config.yaml
bias: "all"
qk_norm: false
learning_rate: 0.004
final_lr_fraction: 0.1
Rows from block 3, named by matrix and row number. Rows with one number belong to one attention dimension. Each number is 200 + 20 x the weight over the matrix's rms, rounded and kept within 0 to 999. All counts start at 0.
# v: attention query, key and value (stacked) (model.blocks.3.attn.qkv.weight, 384x128, the v third), inputs 0-127
# proj: attention output (model.blocks.3.attn.proj.weight, 128x128, transposed), outputs 0-127
v.76,193,194,215,196,187,225,211,187,206,175,206,228,210,196,209,200,192,195,215,196,176,190,199,201,183,208,188,180,190,208,199,196,203,188,174,187,158,202,207,199,180,210,224,205,181,200,224,215,192,210,222,193,189,221,200,228,255,186,214,191,174,210,191,194,194,209,200,218,216,219,203,234,216,190,192,167,201,204,205,194,206,193,205,197,194,202,228,183,184,195,167,202,186,218,191,193,197,199,169,230,195,196,208,219,206,180,219,210,206,200,211,176,205,196,230,178,191,204,188,208,177,189,231,211,175,205,193,205
proj.76,203,221,182,193,207,180,177,198,214,212,234,176,177,187,209,180,200,208,180,192,221,212,205,195,212,215,207,225,196,208,201,199,195,188,215,228,200,201,205,219,219,206,166,195,191,223,169,200,229,191,175,206,218,190,216,184,171,182,194,185,187,172,218,193,204,192,167,195,213,210,199,188,215,189,200,189,202,192,210,210,192,218,192,183,217,172,198,220,209,210,236,210,201,190,211,202,152,197,192,213,205,190,197,207,222,229,188,199,199,218,184,215,204,220,205,202,212,175,219,184,208,218,183,195,231,177,197,212
v.77,202,218,209,189,220,191,219,189,206,185,179,172,197,194,181,222,178,192,200,183,216,204,237,218,223,198,177,189,184,185,227,207,183,198,212,212,223,177,200,200,189,200,214,176,218,204,203,220,189,213,172,165,224,209,192,189,179,216,222,200,223,198,192,217,225,222,186,191,192,192,195,204,211,173,173,185,204,170,203,196,168,225,193,204,206,163,188,176,196,192,207,212,217,194,236,180,180,172,197,195,185,228,163,190,196,222,214,207,194,202,180,215,172,209,206,212,198,219,188,208,202,252,219,200,222,208,184,173
proj.77,192,205,211,239,187,186,195,172,191,215,196,209,221,180,235,169,209,190,194,235,186,179,194,172,188,210,203,233,214,202,197,169,203,209,180,194,161,225,197,205,201,235,183,169,200,230,204,167,198,227,233,182,186,206,200,182,222,183,172,220,199,190,193,212,215,173,177,221,193,212,212,221,215,202,195,231,214,208,215,213,199,179,223,229,207,207,209,205,179,196,159,189,192,196,214,205,227,196,203,208,209,174,234,167,197,186,205,196,208,213,226,188,219,219,222,210,166,214,200,205,185,180,212,195,176,199,193,197
v.78,211,220,214,159,253,198,196,229,197,191,224,174,186,209,192,215,178,173,192,180,195,215,196,203,204,220,182,233,218,197,195,177,205,176,194,210,175,223,219,159,203,219,184,181,196,203,173,238,176,168,195,239,197,197,234,192,197,189,212,189,204,203,198,203,211,158,200,199,186,221,183,217,185,173,169,196,185,198,174,193,201,199,205,209,202,190,198,186,205,177,189,213,213,238,223,195,211,200,189,204,232,202,210,207,201,212,214,193,203,175,213,231,197,222,196,185,191,175,198,180,196,182,185,211,178,187,190,207
proj.78,185,211,193,229,202,216,190,187,160,212,187,190,219,244,179,191,202,196,205,193,205,177,210,221,205,198,217,208,160,210,211,171,161,217,167,187,195,192,192,210,195,205,226,200,188,197,227,198,220,187,202,210,208,224,196,187,209,197,202,222,186,216,203,195,187,221,194,209,219,174,207,165,205,232,201,217,227,187,202,198,213,180,172,176,207,181,203,207,186,211,225,175,193,198,160,210,183,177,198,165,205,201,231,223,202,212,150,198,178,179,225,182,179,192,198,198,236,221,202,228,206,191,221,186,218,195,225,203
v.79,183,208,188,214,169,208,203,207,215,191,194,157,175,217,221,184,197,218,194,189,178,204,197,213,225,226,211,229,197,193,194,197,198,205,190,183,165,206,247,207,206,185,198,214,196,211,201,194,197,187,213,212,202,211,219,196,211,192,203,186,200,189,204,213,195,226,208,197,228,193,195,191,183,167,171,193,231,206,196,208,207,214,202,197,209,205,225,187,183,195,205,201,235,213,192,208,206,195,203,202,190,205,214,190,204,242,175,182,195,186,205,201,201,187,199,172,221,199,198,185,210,198,190,190,189,214,175,202
proj.79,199,192,209,191,225,196,168,187,199,194,191,200,188,190,180,205,202,180,199,223,207,199,194,198,171,198,229,187,215,213,206,173,182,205,193,225,199,182,203,179,199,213,206,205,226,169,198,191,206,220,164,189,205,185,200,225,178,211,221,198,187,200,227,199,216,192,199,192,212,200,196,188,194,214,203,220,192,224,200,206,198,205,210,204,194,210,196,199,216,204,185,192,217,190,213,209,185,223,172,204,183,192,200,222,221,188,187,210,182,202,206,186,186,159,197,209,220,207,222,198,187,183,210,196,222,172,213,187
v.80,215,212,219,215,194,180,200,197,198,205,194,156,218,204,168,225,179,201,201,203,178,185,195,210,196,201,208,231,203,163,220,185,173,206,206,197,209,209,193,186,209,210,191,188,210,202,212,206,216,209,161,211,207,192,224,225,181,204,214,225,214,222,203,224,206,192,223,162,196,174,167,189,204,177,219,205,184,197,211,193,206,197,177,205,202,204,200,188,216,233,205,180,208,188,210,197,193,177,225,191,209,213,155,176,227,196,180,210,205,200,206,229,213,198,187,192,187,201,188,217,195,209,174,212,217,209,203,228
proj.80,178,165,190,203,200,206,218,207,184,208,198,211,225,228,172,189,198,185,205,202,186,173,215,204,194,203,202,160,190,227,197,205,212,207,207,204,181,214,193,173,183,207,233,193,212,183,197,170,178,166,227,199,181,218,207,168,209,212,188,186,206,214,193,196,205,208,207,199,182,217,215,190,199,204,193,236,202,209,201,171,225,180,232,224,176,214,200,216,191,194,180,216,183,214,181,215,224,228,190,200,203,183,222,220,213,205,221,181,186,209,176,195,193,203,193,189,187,230,213,200,219,188,189,176,177,194,219,189
v.81,182,213,160,184,175,185,191,182,170,190,202,201,220,202,195,209,195,201,197,183,226,175,199,202,226,172,218,194,241,232,210,178,184,167,203,221,181,240,204,215,216,220,193,212,198,190,218,209,203,208,199,188,181,232,181,201,209,194,178,219,180,174,221,205,203,199,204,205,215,203,230,180,201,183,232,186,196,195,189,195,209,186,202,211,188,209,209,185,196,212,201,206,169,203,159,229,196,204,244,239,193,208,214,208,187,208,178,200,204,199,198,203,220,208,186,173,208,189,186,208,208,207,211,191,188,204,175,194
proj.81,200,227,212,211,188,210,202,228,248,207,225,231,193,184,221,191,156,220,212,203,177,191,188,211,212,217,158,185,221,194,180,191,186,208,198,208,240,166,199,169,197,205,210,173,206,213,208,174,205,197,201,197,204,207,198,204,198,221,246,185,194,197,200,200,192,218,188,209,175,196,206,206,206,206,198,195,185,201,201,199,165,222,192,204,207,176,205,204,222,202,201,212,232,169,197,189,211,201,182,201,179,179,193,180,194,187,209,226,199,199,202,204,229,197,214,175,193,191,226,194,197,196,177,218,206,193,186,206
v.82,192,157,207,183,211,205,195,178,175,207,175,161,233,211,206,219,194,226,215,210,191,180,191,190,205,205,196,204,213,229,159,183,217,201,199,192,192,224,193,187,187,211,228,223,188,208,208,197,207,201,223,212,186,171,234,232,211,170,203,202,206,176,218,211,188,218,210,158,196,209,198,193,234,187,183,174,185,217,176,233,201,226,255,216,201,232,216,215,199,209,194,187,185,176,198,194,181,221,216,251,187,235,229,190,203,201,152,184,180,203,190,220,195,198,197,167,183,188,157,196,213,206,196,227,178,175,189,203
proj.82,205,238,198,195,189,200,202,207,222,204,222,197,160,200,172,182,202,198,215,207,221,260,188,196,203,178,194,200,212,196,214,181,189,218,198,210,227,156,202,205,198,177,217,204,224,201,177,193,189,193,201,193,202,196,186,219,178,228,211,212,205,212,221,188,203,194,177,220,197,194,191,196,187,228,188,201,213,215,200,206,199,169,199,166,197,182,184,181,206,167,188,216,217,212,156,262,223,220,204,188,186,178,192,202,195,198,198,195,209,187,185,186,209,196,198,195,210,225,244,203,190,185,177,204,224,232,213,197
v.83,217,191,188,196,227,191,177,205,205,196,178,189,189,205,212,228,198,204,193,203,186,203,161,189,218,210,200,182,220,195,189,164,203,204,215,221,217,226,212,189,230,198,196,199,197,193,193,201,204,200,242,209,215,192,176,184,170,210,205,178,215,207,217,207,190,176,171,191,176,226,215,177,182,222,218,205,191,200,197,190,193,213,209,190,211,189,207,149,188,208,185,195,214,244,211,200,222,211,193,192,180,197,200,159,202,224,203,206,212,205,231,213,198,213,207,192,214,177,212,194,230,166,197,198,201,188,209,212
proj.83,197,232,189,214,142,207,210,188,203,184,199,186,218,205,193,205,198,206,220,204,190,237,215,204,214,154,218,188,194,183,182,198,213,222,207,184,191,172,189,190,183,205,208,222,179,203,186,188,208,217,174,196,193,208,186,214,214,222,210,210,196,211,195,176,194,205,211,224,229,189,187,194,233,198,190,200,209,156,221,215,208,210,187,177,185,218,168,203,195,200,207,192,229,178,199,191,232,160,232,204,196,195,224,213,190,161,165,230,204,209,185,208,196,180,189,212,193,215,192,221,179,204,203,221,218,228,217,180
v.84,188,230,195,185,201,187,198,241,195,214,185,209,218,194,219,178,205,184,203,198,228,186,190,199,177,176,208,171,211,201,223,193,183,194,199,207,196,203,209,232,194,183,215,202,197,198,213,197,209,200,228,188,194,205,213,188,193,156,180,197,198,174,183,209,203,187,199,199,210,210,228,229,189,202,181,189,191,195,224,206,188,166,185,222,201,198,200,194,216,188,204,216,173,220,192,204,208,201,172,218,195,189,197,211,208,213,207,212,205,172,224,209,164,176,228,197,201,193,198,211,187,211,223,176,231,200,202,220
proj.84,205,224,245,211,207,197,203,184,212,199,221,181,199,211,208,202,174,216,205,205,176,214,212,208,228,209,195,215,210,211,197,200,220,198,194,198,210,190,240,196,229,223,192,194,174,194,203,222,199,193,180,200,220,193,187,213,207,234,218,200,173,190,185,168,199,189,203,204,215,178,190,172,210,215,200,198,212,188,171,214,185,226,212,194,229,170,213,205,188,215,185,194,224,167,219,174,190,174,201,199,202,188,232,183,189,184,201,176,225,221,214,185,210,230,194,217,189,184,194,172,178,197,177,213,183,187,157,186
v.85,196,174,224,198,193,206,254,190,201,226,191,188,207,234,181,174,213,216,229,205,211,211,207,199,202,180,183,199,176,200,191,213,218,180,208,178,186,163,202,199,183,213,206,199,187,222,208,219,185,188,162,231,171,203,220,219,215,240,227,180,196,226,223,194,200,199,134,184,198,226,191,169,227,232,187,210,224,247,183,166,186,203,238,217,235,193,178,203,213,183,240,170,175,205,223,151,168,222,194,194,204,186,189,220,212,194,216,183,185,217,188,184,200,192,238,232,219,196,212,187,191,183,182,217,187,200,222,208
proj.85,191,217,201,210,185,181,155,223,184,178,199,204,212,190,218,230,221,187,147,183,219,197,180,193,192,227,205,225,199,174,223,172,193,195,192,207,169,225,177,237,232,187,151,190,209,181,191,206,205,215,202,165,208,193,171,197,205,183,164,200,220,178,199,192,197,229,233,222,207,239,191,267,165,183,222,200,203,200,186,211,189,206,173,166,194,192,194,194,191,232,181,223,190,224,158,186,204,223,219,217,193,213,208,219,208,222,189,193,215,178,194,208,170,197,200,181,173,226,183,228,211,208,211,178,204,230,218,198
v.86,197,183,198,207,191,214,194,186,204,203,203,199,207,198,208,188,219,198,211,197,190,177,161,203,207,177,189,201,182,206,181,208,194,194,182,186,203,199,195,216,194,221,192,216,193,219,195,169,184,217,173,225,201,219,219,208,192,204,228,204,204,225,208,187,205,204,172,198,246,168,238,184,213,176,185,214,190,209,192,229,201,210,209,226,220,209,202,222,208,190,227,205,183,180,213,204,192,190,218,211,198,185,211,202,185,224,196,185,211,180,213,199,193,204,185,204,207,197,166,187,201,184,212,169,188,178,195,204
proj.86,181,214,209,206,202,174,209,240,195,186,194,210,186,204,195,210,205,183,205,193,203,214,170,210,213,206,202,205,203,194,225,163,204,195,201,225,204,188,214,182,220,154,215,211,198,188,194,231,170,205,206,210,197,188,149,216,195,202,194,198,200,199,177,189,198,215,213,195,189,214,202,217,165,206,204,195,209,219,212,182,197,201,190,191,209,195,216,206,210,207,179,200,221,206,191,192,204,192,202,184,201,200,188,223,218,175,210,203,198,173,213,195,227,206,219,188,195,199,212,215,199,200,166,196,196,179,188,212
v.87,202,195,226,211,184,207,188,195,210,193,178,185,205,224,210,237,181,203,204,204,202,183,166,198,204,191,175,229,173,191,204,208,192,209,165,164,177,214,200,193,202,193,213,210,201,204,192,171,186,213,196,207,193,199,213,182,227,206,201,200,175,184,189,197,189,210,176,208,236,215,200,200,203,175,184,201,214,206,197,222,194,216,199,208,199,177,207,187,194,220,185,188,198,202,214,204,190,219,199,194,218,202,204,193,194,203,182,204,203,221,221,177,198,189,225,207,192,205,210,175,201,194,198,201,219,197,204,189
proj.87,174,201,184,206,234,183,194,203,202,203,183,209,194,179,210,198,239,184,169,192,198,241,200,168,193,214,185,217,196,205,197,199,185,203,203,246,204,191,211,198,198,198,204,194,207,179,178,219,199,213,196,203,213,197,174,216,186,194,184,168,208,208,195,174,221,207,175,210,202,212,213,191,200,217,222,207,211,189,203,179,196,220,191,192,206,196,181,187,193,212,217,220,188,208,192,201,202,201,187,213,193,204,221,233,206,214,195,189,221,207,210,218,187,191,197,203,199,207,203,196,190,201,185,202,184,193,213,211
v.88,202,208,214,214,214,229,187,185,198,204,237,199,226,208,203,209,209,177,198,239,167,229,204,174,207,187,187,184,199,165,201,211,181,202,220,200,238,184,182,209,189,173,189,167,206,207,186,180,194,212,212,202,216,235,184,220,180,189,234,197,188,212,209,206,204,203,193,196,186,194,219,205,235,197,226,215,195,199,193,218,174,226,187,174,211,225,211,194,207,200,201,216,201,204,224,188,200,219,193,200,222,219,197,195,207,183,202,200,214,192,183,202,215,208,190,202,219,191,197,185,162,172,207,171,214,195,207,180
proj.88,199,181,203,192,199,199,211,181,201,216,178,213,204,204,193,205,195,235,211,172,207,191,197,188,197,193,205,209,176,187,214,215,223,193,194,228,149,197,216,171,189,195,189,220,205,194,203,209,207,226,226,185,195,181,193,173,227,202,170,192,178,195,177,218,177,203,177,203,229,215,187,206,189,188,169,182,185,205,218,203,205,168,208,220,210,212,204,235,198,209,199,175,202,203,182,206,208,178,225,188,200,227,207,185,192,200,178,225,207,206,225,196,208,209,208,229,203,218,214,184,207,222,213,204,185,215,220,210
v.89,201,216,182,204,201,172,207,211,185,185,198,200,207,179,231,214,196,209,206,202,224,216,193,216,167,207,180,184,229,234,198,235,201,171,222,206,178,223,180,214,177,178,211,250,143,159,186,162,209,195,199,204,209,195,168,160,171,177,203,194,158,184,220,190,199,192,205,213,209,212,199,225,188,198,173,192,186,227,212,203,226,221,214,191,179,225,212,214,223,171,200,172,214,208,240,195,192,205,253,195,235,218,223,228,230,241,198,170,201,213,213,209,180,189,202,212,214,181,207,192,223,216,216,205,199,174,192,198
proj.89,243,204,214,200,192,207,176,187,241,217,166,199,181,209,180,211,193,191,221,221,166,171,171,195,216,152,200,213,193,202,178,223,181,205,212,202,204,192,231,188,204,223,224,185,205,230,200,213,211,204,223,183,211,170,216,220,183,201,220,198,226,199,196,215,196,182,189,199,223,196,215,206,190,239,224,211,209,158,226,205,174,215,186,200,178,160,193,169,203,216,197,227,211,231,173,210,167,171,185,188,187,190,200,172,221,139,192,222,216,178,223,212,228,179,218,192,225,186,191,194,167,177,202,191,195,227,210,221
v.90,195,207,191,211,167,185,193,188,218,181,179,192,206,188,214,221,227,201,215,176,200,203,180,216,198,190,229,164,179,169,216,205,182,205,189,193,153,216,209,210,203,212,197,192,198,188,228,202,226,200,210,203,183,177,187,181,211,187,196,213,221,168,181,245,197,184,209,212,211,211,182,222,222,181,230,201,186,201,216,211,206,209,196,212,210,213,197,184,194,249,175,207,192,233,200,214,172,171,186,222,175,221,184,229,204,168,220,195,205,209,237,193,199,174,213,195,168,193,178,190,214,192,213,200,196,211,200,201
proj.90,185,218,193,188,179,193,189,177,195,208,197,229,218,209,184,205,201,201,172,195,212,201,215,170,209,208,183,190,204,216,171,248,176,197,233,229,223,188,197,192,198,224,231,180,187,201,183,213,205,208,192,203,209,203,184,199,180,224,206,174,212,222,206,177,215,208,202,211,186,193,194,186,202,218,191,226,190,170,207,187,195,219,223,219,186,160,169,208,193,179,204,203,235,154,227,191,217,229,204,216,209,194,225,189,193,225,192,195,199,201,205,211,197,230,210,203,191,194,214,201,193,206,180,217,187,183,158,185
v.91,151,193,212,184,207,209,167,212,210,230,201,237,193,213,231,220,204,196,210,202,207,190,214,212,206,214,205,212,197,206,223,216,196,218,204,197,206,200,202,230,223,183,182,226,211,197,200,201,208,222,212,204,219,189,197,193,211,207,202,187,181,211,190,196,239,198,193,201,213,176,184,228,200,216,192,170,229,193,180,210,163,223,176,200,180,162,202,191,202,188,202,210,209,218,218,172,170,203,222,177,198,205,197,181,196,181,194,206,189,222,214,195,202,206,184,184,217,199,189,195,171,193,195,179,195,235,201,209
proj.91,224,213,190,206,190,193,222,193,202,211,185,184,182,168,218,219,188,212,186,199,201,177,201,200,216,175,189,220,204,186,187,191,212,197,216,214,191,202,187,211,187,220,160,194,205,204,183,204,227,196,205,167,175,193,183,199,175,157,219,193,183,209,190,177,224,177,174,170,206,222,184,174,212,207,213,222,186,196,221,198,200,204,208,199,209,214,196,182,199,224,230,192,185,193,197,185,217,194,177,233,233,244,219,196,195,216,172,206,214,200,178,211,185,188,261,223,206,202,197,178,194,176,188,207,223,207,190,212
v.92,217,194,175,206,192,201,229,212,211,202,193,211,178,221,186,200,188,199,199,231,223,216,188,218,192,226,206,194,191,215,215,178,227,196,208,200,209,171,217,207,203,194,186,216,163,202,175,216,225,186,223,208,218,177,187,187,223,222,196,192,189,193,229,164,197,193,213,184,198,201,207,183,180,197,197,235,212,216,197,199,223,203,211,216,221,195,181,200,185,195,204,212,162,205,198,185,169,195,185,185,170,219,206,226,220,206,194,208,198,187,179,237,201,214,202,183,219,175,182,202,208,232,188,174,213,207,183,197
proj.92,222,164,214,210,207,188,157,215,184,176,208,204,202,205,222,218,214,175,187,178,206,194,191,183,211,196,205,199,210,194,180,197,190,188,208,193,209,235,169,209,227,194,225,195,213,189,215,190,188,221,174,178,183,217,207,195,199,190,219,191,213,207,191,196,195,185,207,220,204,193,201,234,188,191,193,171,215,197,179,225,198,203,194,176,210,213,199,214,213,233,194,204,210,211,224,193,228,205,210,157,192,192,201,195,181,202,178,200,202,197,219,199,187,171,209,228,196,204,201,227,177,167,209,211,224,209,211,205
v.93,199,188,212,206,181,218,194,227,172,175,202,172,216,223,198,228,188,202,189,184,207,197,182,199,199,216,182,191,155,168,206,221,176,222,199,178,190,199,201,229,219,194,203,212,197,187,192,183,218,234,221,197,206,166,197,179,211,195,201,189,176,207,192,208,205,202,209,205,221,173,202,215,198,198,219,207,201,203,206,225,221,200,205,179,200,174,205,191,234,203,200,193,198,189,194,194,195,213,188,218,212,232,177,191,187,223,196,202,220,211,211,199,180,206,244,210,187,219,199,188,221,207,166,185,182,200,215,218
proj.93,178,201,171,202,232,213,232,191,221,218,186,227,202,173,207,188,223,211,200,205,216,203,184,180,198,173,209,186,194,194,188,203,215,172,224,223,199,226,195,214,193,209,177,223,172,181,187,217,205,198,198,216,216,211,180,204,167,200,179,157,214,180,188,174,235,201,161,197,216,209,207,176,190,219,194,206,219,195,185,192,197,235,209,212,201,194,204,221,202,185,206,222,190,223,209,194,225,201,177,197,192,187,228,192,205,193,193,181,192,209,211,202,197,194,184,181,193,184,180,192,212,199,199,198,181,196,201,213
v.94,226,199,221,200,195,221,209,181,196,205,179,234,191,165,185,211,191,207,206,170,208,178,184,178,171,248,212,201,194,221,195,212,197,195,207,203,190,224,210,197,192,223,201,211,226,191,219,193,195,216,202,179,197,198,213,212,196,208,174,212,233,204,229,206,197,209,193,222,189,191,188,203,180,209,200,188,196,229,164,217,196,190,210,194,184,209,246,220,186,209,181,192,230,198,197,212,209,202,198,191,163,164,192,202,191,206,213,178,182,163,198,179,184,239,172,201,184,205,164,176,222,230,221,224,192,198,193,214
proj.94,196,214,166,188,204,168,203,224,201,172,200,156,193,206,182,161,228,213,253,244,189,195,191,210,181,179,218,178,213,202,186,173,193,202,209,193,208,182,192,205,214,172,236,216,181,227,202,193,200,189,191,220,210,212,206,212,180,157,236,190,200,199,225,204,191,178,211,192,189,224,224,208,218,188,189,184,233,193,241,183,213,196,207,178,227,199,213,198,209,169,212,212,195,186,198,202,198,214,202,228,216,200,187,196,214,191,213,203,218,216,189,198,210,177,203,186,220,203,195,206,209,189,171,177,190,205,207,185
v.95,217,208,230,213,196,216,213,190,202,216,203,228,201,206,178,204,207,186,213,194,223,183,207,180,175,173,208,237,172,203,190,203,221,218,190,215,199,206,236,177,218,229,195,186,191,213,187,167,207,199,198,188,189,174,211,180,231,200,197,210,192,174,186,210,194,176,200,192,202,243,213,181,196,207,197,208,216,192,221,184,188,202,187,197,183,197,216,223,212,192,194,195,206,195,215,185,201,197,201,196,196,218,180,217,203,191,193,206,195,215,225,193,170,209,231,170,166,232,201,180,172,189,240,216,180,223,180,223
proj.95,189,202,193,164,222,160,189,198,181,249,191,181,185,224,211,203,229,177,176,216,201,234,199,200,212,235,191,180,191,200,219,224,169,210,183,202,186,200,199,223,196,194,197,180,219,192,233,208,198,201,203,209,224,196,181,205,163,182,203,166,200,215,192,170,230,182,217,174,196,183,187,193,241,202,208,209,188,184,191,211,195,203,231,192,228,157,185,218,211,199,216,204,191,201,198,167,179,186,219,218,206,228,213,199,207,211,204,190,198,210,229,200,204,220,227,233,213,192,200,200,207,224,181,171,187,213,208,187
v.96,192,184,218,163,221,206,219,239,181,200,227,193,228,229,185,202,212,205,179,226,231,174,191,214,190,182,206,192,214,202,223,203,187,228,181,168,195,238,175,240,199,216,211,190,183,202,220,204,184,215,195,206,208,222,213,166,202,211,207,207,167,191,205,215,185,219,208,188,210,175,206,218,245,210,201,196,188,218,212,202,167,177,186,182,201,177,211,211,216,197,195,213,201,196,150,183,195,204,200,185,206,224,211,208,203,175,183,195,182,159,173,199,205,196,234,182,194,180,205,162,199,208,204,185,219,186,207,181
proj.96,228,203,186,210,219,230,186,196,206,209,207,204,196,164,216,179,206,223,209,166,191,190,187,186,218,226,164,208,172,180,182,189,226,181,178,208,192,183,253,189,190,187,170,183,205,183,221,197,227,185,221,210,199,204,186,220,211,149,195,203,213,208,211,203,189,216,172,174,195,198,200,176,166,200,187,185,188,180,169,215,236,196,215,201,218,205,202,169,191,223,216,204,233,209,220,183,196,220,201,222,170,210,223,191,196,216,181,192,230,238,248,187,199,206,188,210,198,208,214,213,189,186,179,203,198,205,183,236
v.97,215,188,200,156,195,219,190,204,202,222,209,218,199,169,196,203,221,201,194,218,180,215,197,211,190,205,211,213,211,215,204,239,197,222,194,191,199,165,176,192,200,202,175,184,219,199,204,266,200,210,173,198,178,226,209,208,204,205,197,190,223,167,197,192,201,218,181,207,206,198,201,191,210,202,221,230,181,201,161,227,205,231,221,219,188,178,188,199,217,210,186,176,193,229,189,211,216,189,186,248,205,201,197,226,199,206,224,199,181,198,196,196,190,213,170,197,167,175,181,205,171,200,161,182,220,183,204,180
proj.97,188,208,219,229,187,232,226,202,170,163,189,203,221,234,209,202,185,225,207,180,208,155,197,175,203,227,170,206,168,182,197,166,193,178,202,212,213,223,203,200,216,223,216,197,203,185,179,230,186,210,211,192,207,217,190,211,211,194,176,198,186,229,180,199,189,206,201,213,192,217,203,219,178,198,193,180,223,220,234,195,177,164,230,207,214,203,188,201,190,183,194,192,187,178,197,197,180,229,210,163,175,179,204,210,201,186,184,212,229,198,201,204,207,222,213,183,210,196,207,210,223,209,230,215,180,240,177,199
v.98,196,188,205,218,205,205,212,191,204,197,173,210,181,198,199,209,190,221,213,214,226,189,207,182,221,213,209,188,203,197,190,219,191,179,184,210,206,210,197,205,185,207,219,204,219,181,206,200,200,202,176,189,202,208,209,205,185,194,158,222,214,177,197,209,163,216,190,190,208,204,188,194,205,205,195,217,183,204,159,194,229,192,207,227,223,195,205,221,193,187,229,211,218,188,198,193,199,198,209,181,182,180,227,198,189,217,178,213,209,211,198,207,177,187,160,223,215,206,189,179,220,214,183,207,204,203,197,194
proj.98,204,192,211,189,183,207,196,234,226,172,199,195,186,197,195,214,227,188,177,199,176,205,194,224,168,206,182,192,225,200,199,188,176,212,203,192,204,167,201,198,210,190,216,173,186,200,188,209,184,208,200,196,216,216,213,207,217,190,226,223,197,235,201,188,218,213,244,213,173,192,219,212,193,183,205,199,207,217,200,170,205,191,207,184,205,235,201,190,183,206,167,193,200,196,198,235,214,238,201,196,203,219,187,196,188,193,232,182,213,190,191,176,211,212,192,200,192,225,213,219,180,182,192,188,173,192,196,185
v.99,189,203,171,207,235,185,216,216,210,239,200,204,181,220,201,199,219,210,212,200,218,173,220,187,220,175,199,198,194,207,224,189,187,197,221,231,195,196,208,184,223,215,211,190,202,203,235,197,225,201,169,218,231,210,227,220,188,230,211,163,208,206,181,172,198,208,206,183,213,190,204,183,203,195,190,195,198,185,196,170,193,199,207,212,218,174,215,218,203,194,232,208,216,211,162,209,197,189,221,169,172,178,200,210,186,182,218,207,206,219,219,182,197,193,182,203,213,196,197,189,212,211,167,163,210,201,185,192
proj.99,206,180,201,202,174,217,201,230,188,167,200,200,212,203,209,193,193,178,192,199,195,204,179,249,199,232,191,193,214,229,194,189,210,192,186,170,181,206,217,225,190,200,190,199,197,201,207,185,199,208,201,198,197,198,196,187,204,215,166,247,203,207,208,200,216,183,219,193,186,209,211,201,187,189,228,189,191,227,148,198,210,216,193,204,165,224,161,207,178,189,171,181,229,178,217,160,210,207,225,200,211,218,203,201,227,227,181,196,200,192,189,212,206,181,208,209,192,241,200,210,192,203,187,209,208,168,207,184
v.100,200,188,172,212,205,206,199,182,166,197,204,222,189,203,183,193,220,182,175,228,175,198,191,193,200,181,186,186,216,199,175,205,222,221,203,218,222,191,171,212,202,214,229,181,221,184,209,207,186,187,182,206,214,211,193,227,191,209,223,194,208,217,188,186,159,183,182,224,205,192,186,193,192,197,212,194,210,179,223,207,199,193,204,224,186,189,190,231,199,177,191,197,197,184,209,183,189,210,195,197,221,194,210,177,187,209,172,230,187,214,201,222,236,197,198,233,228,211,260,238,211,150,205,233,193,217,190,180
proj.100,197,233,230,202,209,191,228,233,227,220,190,201,207,202,207,192,169,195,176,178,240,208,218,193,201,200,218,199,181,189,242,202,226,182,201,173,191,191,181,185,194,149,182,220,189,229,194,178,189,192,197,202,213,200,206,176,174,203,184,245,211,193,195,214,187,234,218,193,178,202,185,208,190,181,207,230,186,205,197,210,187,206,186,205,179,227,210,165,199,215,213,188,207,233,218,201,195,201,206,199,203,164,176,211,206,197,233,182,217,191,170,207,191,206,197,180,160,200,208,184,190,243,211,200,210,184,214,217
v.101,195,205,207,199,201,202,191,221,204,182,226,180,219,180,200,197,201,193,195,198,219,195,211,190,193,207,217,174,214,193,190,181,183,227,194,201,182,206,227,214,200,211,170,155,156,229,184,178,221,171,219,215,208,204,185,175,204,212,184,220,229,151,203,220,206,186,205,207,186,215,214,195,203,191,199,184,204,204,195,226,200,203,161,197,202,194,209,197,176,215,192,230,179,195,230,210,211,201,186,184,214,204,191,223,194,191,214,200,220,200,186,230,205,216,229,183,205,196,189,192,231,187,178,191,183,204,186,203
proj.101,201,169,215,195,217,207,178,162,191,219,188,224,211,205,198,197,213,202,192,205,210,208,197,185,211,189,193,186,190,174,213,214,196,192,184,208,207,225,198,174,190,177,205,194,215,191,198,206,186,208,181,186,220,205,185,200,189,200,224,164,184,216,190,200,220,219,197,215,196,169,180,177,222,204,179,196,188,194,181,200,202,207,215,201,216,199,199,205,225,192,213,188,221,158,187,195,223,191,205,196,194,209,203,177,194,224,175,210,187,187,233,180,211,221,193,244,201,189,199,202,197,237,225,224,207,213,192,170
v.102,225,219,210,197,169,209,210,196,200,174,217,205,176,203,193,232,206,219,188,203,201,202,194,208,190,203,178,208,243,190,215,192,216,216,199,199,203,186,198,192,192,195,204,209,210,201,179,209,197,205,206,226,226,179,225,211,228,205,180,226,154,220,187,217,196,193,180,210,221,183,182,196,179,177,203,210,202,190,167,217,165,190,198,219,216,182,205,201,188,222,208,198,189,197,199,207,197,177,199,200,197,196,172,200,235,215,188,198,173,204,243,186,166,179,207,167,171,205,209,205,198,222,195,198,227,201,195,213
proj.102,173,196,194,215,239,182,185,205,172,197,202,175,218,218,197,195,212,191,200,203,190,182,209,179,208,206,200,203,197,196,197,183,183,189,213,204,179,217,201,205,222,224,225,202,181,208,174,166,205,201,184,184,192,206,189,186,169,190,209,170,190,182,207,176,216,203,226,201,207,196,231,204,206,178,181,198,232,210,221,172,224,214,191,202,209,207,222,207,213,213,217,201,186,195,225,192,205,217,200,184,221,194,208,221,172,229,205,162,224,202,171,199,202,207,193,204,224,184,214,203,190,206,197,200,191,203,228,195